{
  "model": "sound classifier",
  "dataset": "acted Russian speech (Dusha)",
  "train_examples": 26041,
  "gain_aug_db": 10,
  "n_mels": 64,
  "hop_length": 320,
  "input": "log_mel",
  "spec_augment": true,
  "win_length": 400,
  "targets": ["emotion"],
  "num_classes": 4,
  "arch": "repvgg",
  "norm": "groupnorm",
  "activation": "relu",
  "weight_standardization": true,
  "depths": [4, 7, 4],
  "kernel_size": 3,
  "stem": "single",
  "widths": [64, 112, 192],
  "label_smoothing": 0.1,
  "loss": "cross_entropy",
  "init": "torch_default",
  "optimizer": "ademamix",
  "lr": 0.00075,
  "beta1": 0.95,
  "beta2": 0.98,
  "eps": 1e-10,
  "beta3": 0.999,
  "alpha": 4,
  "ema_decay": 0.99,
  "steps": 7600,
  "batch_size": 512,
  "epochs": 149.4,
  "lr_schedule": "wsd",
  "decay_fraction": 0.3,
  "final_lr_fraction": 0,
  "warmup_steps": 1520,
  "weight_decay": 0.4
}
Rows from block 3 of a small sound classifier, named by matrix and row number. Rows with one number belong to one channel. Each number is 128 + 32 x the weight over its row's rms, rounded and kept within 0 to 255. All counts start at 0. Numbers have three digits each. After the name is the row's rms in percent of the matrix's.
Before each channel's rows are labels from the 100 clips, of 14848, where the channel reaches its highest value: "top examples" is what is common among them. Only what is clearly more common there than usual is listed. The data: acted Russian speech (Dusha).
# c3: 3x3 conv (model.blocks.3.c3.weight, 64x64x3x3, standardized in use, each kernel summed), inputs 0-63
# c1: pointwise conv (model.blocks.3.c1.weight, 64x64x1x1, standardized in use), inputs 0-63

top examples: emotion: positive
c3.27 075:149149162100115000118123133109184126128144119117124088071116133108118116141142144094169099147126142063133093143104092150131165080119165133121196160139142159113106078121103134134145126125197133
c1.27 096:171176176129104101119057105144092186127147141085122127097113151124075115159149165111157113107146156136160167055099102193155115104098123129108123190138124171079096087151107072166114118119135094

top examples: emotion: sad
c3.62 110:138184121144166140073135099144132120131154115077166097090089153098119141129135092132139120049105155180107134115194178147093068107142149182126145106149141164097147151129127058131155113082077084
c1.62 097:131177098111161163095154142144180112034108095092159108064150146108162178131117132137116105126057112139139094141170131105103157108055155122169087116099139132133173123093125157128186142080129116

top examples: emotion: neutral
c3.20 113:160102209097184099135166076165133052134125146147113085148154148162070110116112095138145141058070126148159104128116200099106123094140109140113167146122103104163117093135121130159113177152146151
c1.20 103:136122186130138066128134122123147078137126120096129052160123136136102065132166129142097056130087171144126137109106141083126139144111126149153137178129139068139099175144036069159110153149168139

top examples: emotion: positive
c3.40 106:102118139143162094155163157118228136139121161096133095142134135126107043118097122129140103164146108157121089132140107133031151143135079055169132100121094115150108122180092143139101134109146173
c1.40 106:174098080180143087121127118106100104146124163051136152170087083150147081077108111118129135121114127147123132098119121131134141180114058161201180154115132095162128162158081102108093089141171090

top examples: emotion: neutral
c3.43 112:178095158104153141112157118141151110127067103099095108153125156218131123125137104190150068048099148124108175143128154146120157113104105131158134155132147093132141153100070104146076176066157117
c1.43 107:141122168118173132094134118109086098135104108110118095120125157168146182159102111174143107095076171128096152168199147119058176131139137146157138129073162105173152126118061088153101157115151057

top examples: emotion: angry
c3.11 090:137122132152162126113111090128123090111099113062113105149096166095181121140135067102142118107144056203153118079148164105146174123146180135140116143139114144132144140183121092078046136170079149
c1.11 110:140119089071127125078190098132139125134117135083089151138159143124165141097112148106172116197170082109118067130164119137120205095144134085148101128093134059113131141138139161104103204119108175