Weights of a small sound classifier.
Model: 2.33M parameters, log mel input, arch repvgg, norm groupnorm, activation relu, depths [4, 7, 4], widths [64, 112, 192].
Rows from block 10 of a small sound classifier, named by matrix and row number. Rows with one number belong to one channel. Each number is 500 + 50 x the weight over its row's rms, rounded and kept within 0 to 999. All counts start at 0. Numbers have three digits each.
After each channel's rows are labels from the 100 clips, of 14848, where the channel reaches its highest value: "top examples" is what is common among them. Only what is clearly more common there than usual is listed. The data: acted Russian speech (Dusha). In brackets: how many of the 100.
# c3: 3x3 conv (model.blocks.10.c3.weight, 112x112x3x3, standardized in use, each kernel summed), inputs 0-111
# c1: pointwise conv (model.blocks.10.c1.weight, 112x112x1x1, standardized in use), inputs 0-111

c3.61:467520467463502456519481463539520514530561474487474540480550589546480467512446495581513465502510406505472439387476508433534451462443548556394526527524457578527445424472582541491464494403546469441548477615475496466471552433561511519493433549553546542517522428516437457353554580481459590516467532428592540483478532441482530542560439564480
c1.61:397436398499446394474395569484507532473577448529497555491525517496541526519544480526401553435512496545505509407521478496523424499496436457460441578550466481514455540520479567519499541540539466453468461575511528499494520436565409411412536469521490475461410564588418428504565518503502521512534579557603443539539540485439522518519481596544
top examples: emotion: angry (56)

c3.76:515413388585496518566528535581516504520416453498592477419536544496522470435578535482526522464525573447508492483552434430555488518539420436452522493551527462635500603457460526490496597480478514438523499447551546494449464476399437464489435554474442505502456382552431512536556514424478528508473513581482439499520499448420483559529492553481
c1.76:431410486500443506494604550549559517571505413495378475552424577502521498497537463501638461456433530572535455513462482496468474499484435526465467511521579519501536473468520569346440478504473529398535573554574470472475492454483476543544393476482470523536539519572485491465503514407574462505478590505454429541556531445491484550482439522490
top examples: emotion: positive (46)

c3.43:477495485448454495414497537507540572468563383500566477501485542469500544472623468424418468545545530559541502532544426467499563500540442553409504511596549464459511491508462422505578579493500504557423573542475507470462468516507456503474527433475509468469501593380529448544511474527416511382499563467473475561486588544493430387535492557467
c1.43:500482545447522487540492586528553457569495442481493473551556530586472588355574458463500435460457477478545517555554479439471465545573470505607463519472419516515492454461441496444517540553510482496486525531533498398463516450580445500443535464560536533477450532560579594478472448408514523397579532547479493557510544497433396442475399493477
top examples: emotion: angry (39)

c3.83:499483586373479462544463550553450537483540474457550491505476611471468539445561540552552420514434420625442540597504482516489410469522575543455582546527445485513513462442556456510537527472403464455487545491531508502405440450418508485545548503443540405500460463548493477437452396467456540521526512507483485499452488508487416504496550472612
c1.83:598594486464442528520569444466554588522511473474475445569499571541525464523412546391442620500463472541433484506527549471393376478528496497475567511542451484443470553427537433521472536475488533468476532462558514530453456469434503556444455517527529542539490608502539484592476464579410449482472458479505482508616442523417474504493512527451
top examples: emotion: neutral (60)

c3.18:504434501550475483544490479473552628424548459509519495498475512526530461465569525485413476526494507546420574540382526501539489431500360479461500513554400602510501532524496423453536508506454520570453504519504464581339468465517470577461470552580490452503420513466574547499484487548437427529453460495484496509388466539523466507473535479592
c1.18:505480506490467440522499551435490536481498460440550535570487485508372493396461491435474459586515578635550518511449502551522457459477555505522420573521447478495471558484535476524521516374503520547460570534494418415403543426481451523541479577387515486443412564469499598497456468495453458507535491519530533464426480522543484522591431562506
top examples: emotion: sad (66)

c3.64:521403482448509506532523493457432430444533434504526570472533504441416516484552424549437455503564506568505549467432505503569438572545425493468550542557537444527411452433505510552607483652552431486493525575418447510506421523448511472426413485495434575529466489513571506494512535539461487420460434533413504522517525488468483493578509577521
c1.64:580447451551442540474520464579398510526539518568502525481521393483538420412475506426512513524531547447576535536492574499489435555636389474460565475516435571512457477527475551458493449546482472531461507473514415505554501551483490410490461503507489521577487443513533579469565558557485500564452478514381510526490534400433453480535388527500
top examples: emotion: sad (62)

c3.79:539454494536475510594452547406567449529472550483396474490522606544426532478472453505477488470532508499506559434365519478451445587422538501549555491530524419550466448485550580526479418533403426516492545525443531570526503497555518552440567419569520460559495590446555430512462502550440482501519452418462456410479516491454508440521474526448
c1.79:479464534468392498598555544533451577510472562507522551517572420524418505518478445526446457543396527414503467508551402539490466541525481565536460535524413477503616575482541607525510478488504487428520500444446397505507446519530566549506613573511476519438483455474564477431494456536531504520513543472505520493528441454405412499573456419491
top examples: emotion: positive (46)

c3.97:485424390497481438397491457581477459512492485518469510403523560460476548494536438417497550558466576510458440502495470507458508518385487527506533580480523523539534526510481522415415485507458606493477434463489559473480562495468548560525420487474494412431535545505538469543489574414557476488422443539467539555577456499557489501547431617613
c1.97:484494483575582513378442436553427471543510515430469541455534557479536517501527582462536453516478426556506493533472441433539526523567473496502518338507468530516462489410511508478385472456429512495595469444418457484456483572476564418567437495570467525519654461552496482506450466588564447460530562495498539493524542486525529533480478529498
top examples: emotion: positive (43)

c3.102:519419507562510619607452590443477459514477598447522444525425532538435509516591524435414406499541457493540466483414444529470521504456557493544522530559519468451458461536522529388519542476483450565434559490544455498400491576450491492417491536461505495480425567501558502470471396461541456491549462568511484540484444535537475569405493503551
c1.102:450596506562576420483472567464558507573489540445495467441371514484375430494393551503467510472541425497445500447508495454377557504462503538508477552469507499521482474524457524555427540444480475577473484441568508405538486526482555622554499542444522526419519567419555539477500471517587478541456476412534528535521496511537440560454530472522
top examples: emotion: neutral (64)

c3.7:576477583426523505439482457480538453482530348461512515530435599535422438507529591505468533504486473451520487518513513486519484570565521555464489468548478405490504480479530556496550582451425528514448495496524396559468504504481543494540502437374499464463472572534545477454512500383492491436642443446437538382476531462564481456501476517530
c1.7:503523582475481471477520437526411425467501414453496530443463566569410445582502512541411523518527518487592543544546496500549370486501560469461434419424424420558471493520528567485536518552481423465459521463447480558427464511516427515548525523416569513510460536547629503522567478453405510466492396478488526550473454492581543525494519530501
top examples: emotion: positive (43)

c3.24:583459369444451502511502507542520507458514533527485476480544560498515414486569487539455462393500441568445540414439514549518491507493565422516469476510503409517477434496468533535517645541602452496543541554595514493448521508512491524497485564594542492482327504503548504435511527527492483444524481478486557451381506461450402460494459489499
c1.24:564495497488477526504573473555497506417437450477507457484517490580461460501613432398529535588567498506527550593417415470508397481591459492542447518444430481572533406589483481498555532493548494513491462538552468433564491462462478499526532566535491529541331441494548557556453505470434528505466458582498480465496501506454416481533570501535
top examples: emotion: positive (39)

c3.59:420417471465472489490418503527403514503549437477573548502552561510571460454526533470400390518492498571495463553517463511540491378480529409535500498525429527504491507596538570513356502537578442504530577545519506505425490576473515433529476490477470495454407546481515464499472541443502533495451560477623447506520424480465479570564535552555
c1.59:462550433555475473409499518496504440454498440589555482503564511572574478508430388491441443532475468582566459605496491548384488507525554471570480462440463530552455425541458598562499418551547434444473500483522477484519537583439594531396483540523545491480482530466545595530464527501518545518516496444493481545449483407462473546445472411490
top examples: emotion: sad (66)

c3.45:430498554493468461631447560589479449460486571465439461489571543528526472388414643559533527519570493416460470481516457575520539519481566355427529509522406474416441479559458478549454409441475396489519512520466529480566442486549490495539514462424463523480526464514491470466560521473424476517485531524558539517473474512485510545518542472514
c1.45:418519559537456461555403478551474569473454538473463567473497484531492544539455492601495557511445501406451552505551519536451503571441508521566529443396521452385498538513479504520524391426547491479546409573456447417597486464464550552444529447525453553477474567510425529534527539445463545564461494448516476569511504480379483568470551510434
top examples: emotion: angry (48)

c3.105:471525481465417488485555504509464397508451511425561500421553529553450493405543430463559501645481533573473554527549453389564459477515501502472436515498581449493446484493455467566571458437539399482572473609540488563569479523531479484535493453474486537430458599478568550558550486530433490498526536482458454517444520426439511468505459490406
c1.105:483478458531438470529508447538478458345447538477498464449429515549536606501491494419475456559600580539511520502453478486558524449470466464494554519563506488381381542597511502525475517490452427534466547494570467493520565482591498443490456458462436528502407544459487577486493429514482463522495535565568438450558534488506496516413596600491
top examples: emotion: sad (66)

c3.109:470450568553502504493505515460453454482526531501500473396472450562472472416474462527422384486530498459490479591510493484492546477494491471374524432543462421443430470440529484505576460462498439540569553465601394518545479525448534414475497540496473433416529552596493553518641481468541495586465480479492474585516555575566507475446467533552
c1.109:530479538430524441521498488435500382447488443493527397480469484522472488461569474535523489546602464648579510425522531427520553514528514537528488509494502529437443508392580408484508504440504467398551554502521438460502510459557561461433476556440577476499516607556546525404563433511534512482556406551461444506491556498479488427486519502448
top examples: emotion: sad (73)

c3.67:499428499541437375430466500451456519474541552403476472503523477460515471583536480463451556458500543469480519527348466507562518485554458550566627560564467443443508506466499452507475517517549522480511560559511449433538473469540556547468439578527487579500557464480461534399579487472465420485447496624432513410482457407506513533536464526492
c1.67:543523475527578429548457516459471445537463429483546497525534532539539466504519561464488523576482493470476503492408577377528508425438499450533473519490607491572543420543458422464499432500579484476567521542454468538510500463510582489469492552540457624443447503464458448496470520441572468483634402518578597485470456439475429411480480461523
top examples: emotion: angry (45)

c3.103:514446505489549459523442503448518539510583460483506482526464591485486534506510531522603428469494484524504451452496505446517465482413502466408542540518555539419549444534523453466452436542504488508540491503511447546486503536537514482608506510471446538525630506487362523417463510355474440508472433558517406477502362429493503630552473503555
c1.103:521533568410466508471483548480516505463492395536502416583479557489530444550512465575531442498579574558465542546477380531475487459495469449523522519489487590465477561480430509555538526530514519420569487472463447544495543525513513471568411472499510541403514410468473532455404547462433471542527564474502538592522545425452341577567502482476
top examples: emotion: positive (52)