{
  "n_mels": 64,
  "arch": "repvgg",
  "norm": "groupnorm",
  "weight_standardization": true,
  "widths": [64, 112, 192],
  "loss": "cross_entropy",
  "optimizer": "ademamix",
  "lr": 0.00075,
  "beta1": 0.95,
  "eps": 1e-10
}
Rows from block 2 of a small sound classifier, named by matrix and row number. Rows with one number belong to one channel. Each number is 128 + 24 x the weight over its row's rms, rounded and kept within 0 to 255. All counts start at 0.
Before each channel's rows are labels from the 100 clips, of 14848, where the channel reaches its highest value: "responds to" is what is common among them. Only what is clearly more common there than usual is listed. The data: acted Russian speech (Dusha).
# c3: 3x3 conv (model.blocks.2.c3.weight, 64x64x3x3, standardized in use, each kernel summed), inputs 0-63
# c1: pointwise conv (model.blocks.2.c1.weight, 64x64x1x1, standardized in use), inputs 0-63

responds to: emotion: positive
c3.19 [158 159 147 130 178 132 134 126 136 151  98 104 123 122 160 130 124 162  91  80 104 135 117 149 102 166 127 144 171 128 134 136  78 116 107 110 124 128 100 142 124 143 132  88 130 111 102 103 140 127 123  64 144 134 120  91 136 101 131 177 155 123 105 135]
c1.19 [129 136 119 156 183 112 139 121 135 110 144  99 131 164 138 118 130 122  94 133 137 147 192 151 106 116 126 131 106 130 144 126 153 151 124 118 125 138 128 137 133  95 146  59  79 157 107 118 154  93 110 111 113 142 124  60 146 152 144 137 124 107 131  96]

responds to: emotion: neutral
c3.24 [104 129 137 138 105  79 140 109 165 133  93 117 113 147 105 101 105 154 113 136 175 134  98 122  84 128 116 116 119 105 108 133 129 118 121 148 111 122 124 122 142 117 139 128 205 139  94 131 168 141 111 136 116 107 114 126 148 184 115 137 147 181 129  86]
c1.24 [120 137 134 135 127  96 163  97 202 176 105 104 121 144 106 143 105 161 105 145 126 105 102 169 121 150  86 136 104 119 122 121 125 107 126 147 137 155 124 115 121 145 136 114 193 110 100  99 146 124 137 119 168 115 103 127 113 139  94 123 153 148 112  98]

responds to: emotion: positive
c3.2 [179 123  90 131 136  90 123 129 138 137 169  85 136 107 118  72 127 124 145 136 138 141 134 128 142 141 128 200 133 165 132 129 133 148 141 124  79 132 133 117 116 108 127 125  60 140 103  90 117 149  86 107 151 132 118 145 117 152 105 153 133 130 130 131]
c1.2 [157 126 123 165 134  91 155 116 142 130 154 109 115 110  99 108 142 125 104 166 181 129 143 164 117 135  75 142 152 158 118 133 137 146 156 131  64 157 101 105 105 141 133 134  92 152 125 109 130 110  99 135 147 144  80 133 136 163 102 140 106 143 138 101]

responds to: emotion: sad
c3.33 [158 146 122 130  99 115 129 152 174 147 150 170 105 119 157 126 123 136 125 117 128 176 110 100 111 150  96 115  76 147 130 130 199 127 138  87  90 145 112 126 113  96 123 101 129 138 135 124 130 163  90 111 161  90 123 136 115 130 104 138 131 156 112 100]
c1.33 [159 135 102 135 130 136 121 118 167 130 134 164  73 154 166 135 116 106 117 116 100 198 114 146 113 133 107 151  65 144 135 123 163 125 142  91 116 127 120 163 129  87  78 120 137 150  95 116 150 135 115 123 143 126  97 138 140 140 105 147 134 138 101 124]

responds to: emotion: neutral
c3.43 [131 131 140 128 165  90 129 165 155 124 127 130 134 108 144 108 111 151 105 123 145 187 121 187 134 109 117 122 103 111  93 109 146 164 148 158 141 129 155  73 117 115 123  88  95 113 141  89 144 109 110 120 105 161 130 115 101 151 134 125 140 157 125  83]
c1.43 [120 112 127 141 112  77 158 126 146 106  93 126 134 155 124 137 104 114  98 138 138 119 135 169 116 108 121 156 117 126 121 127 143 144 153 167 133 165 136 103  79 134 131 160 100 119 141 102 129 138 135 135 141 130 113 151  83 118 137 159 126 177  45  96]

responds to: emotion: neutral
c3.20 [161 184 112 130 118 106 169 110  98 118 148 140  92  97  84 143  86 151 149 146 142 151 103 103 117 168  91 159  93 120 134  85 133 100 125 135 118 117 140 134 144 126 117 157 166 129 144 107 101 129 118 133 156 123 106 143 121 152 144 164 124  86 149 115]
c1.20 [149 171 115 120 149 115 134 154  92 111 158 141  86  64 103 138 112 130 136 172 138 173  93  97 133 138 128 128 134 145  90  87 149 107 132  98 125  87 118 146 139 121 127 144 154 137 144 122 135 121 102 144 133 131  85 114 150 174 129 154 127  98 147 102]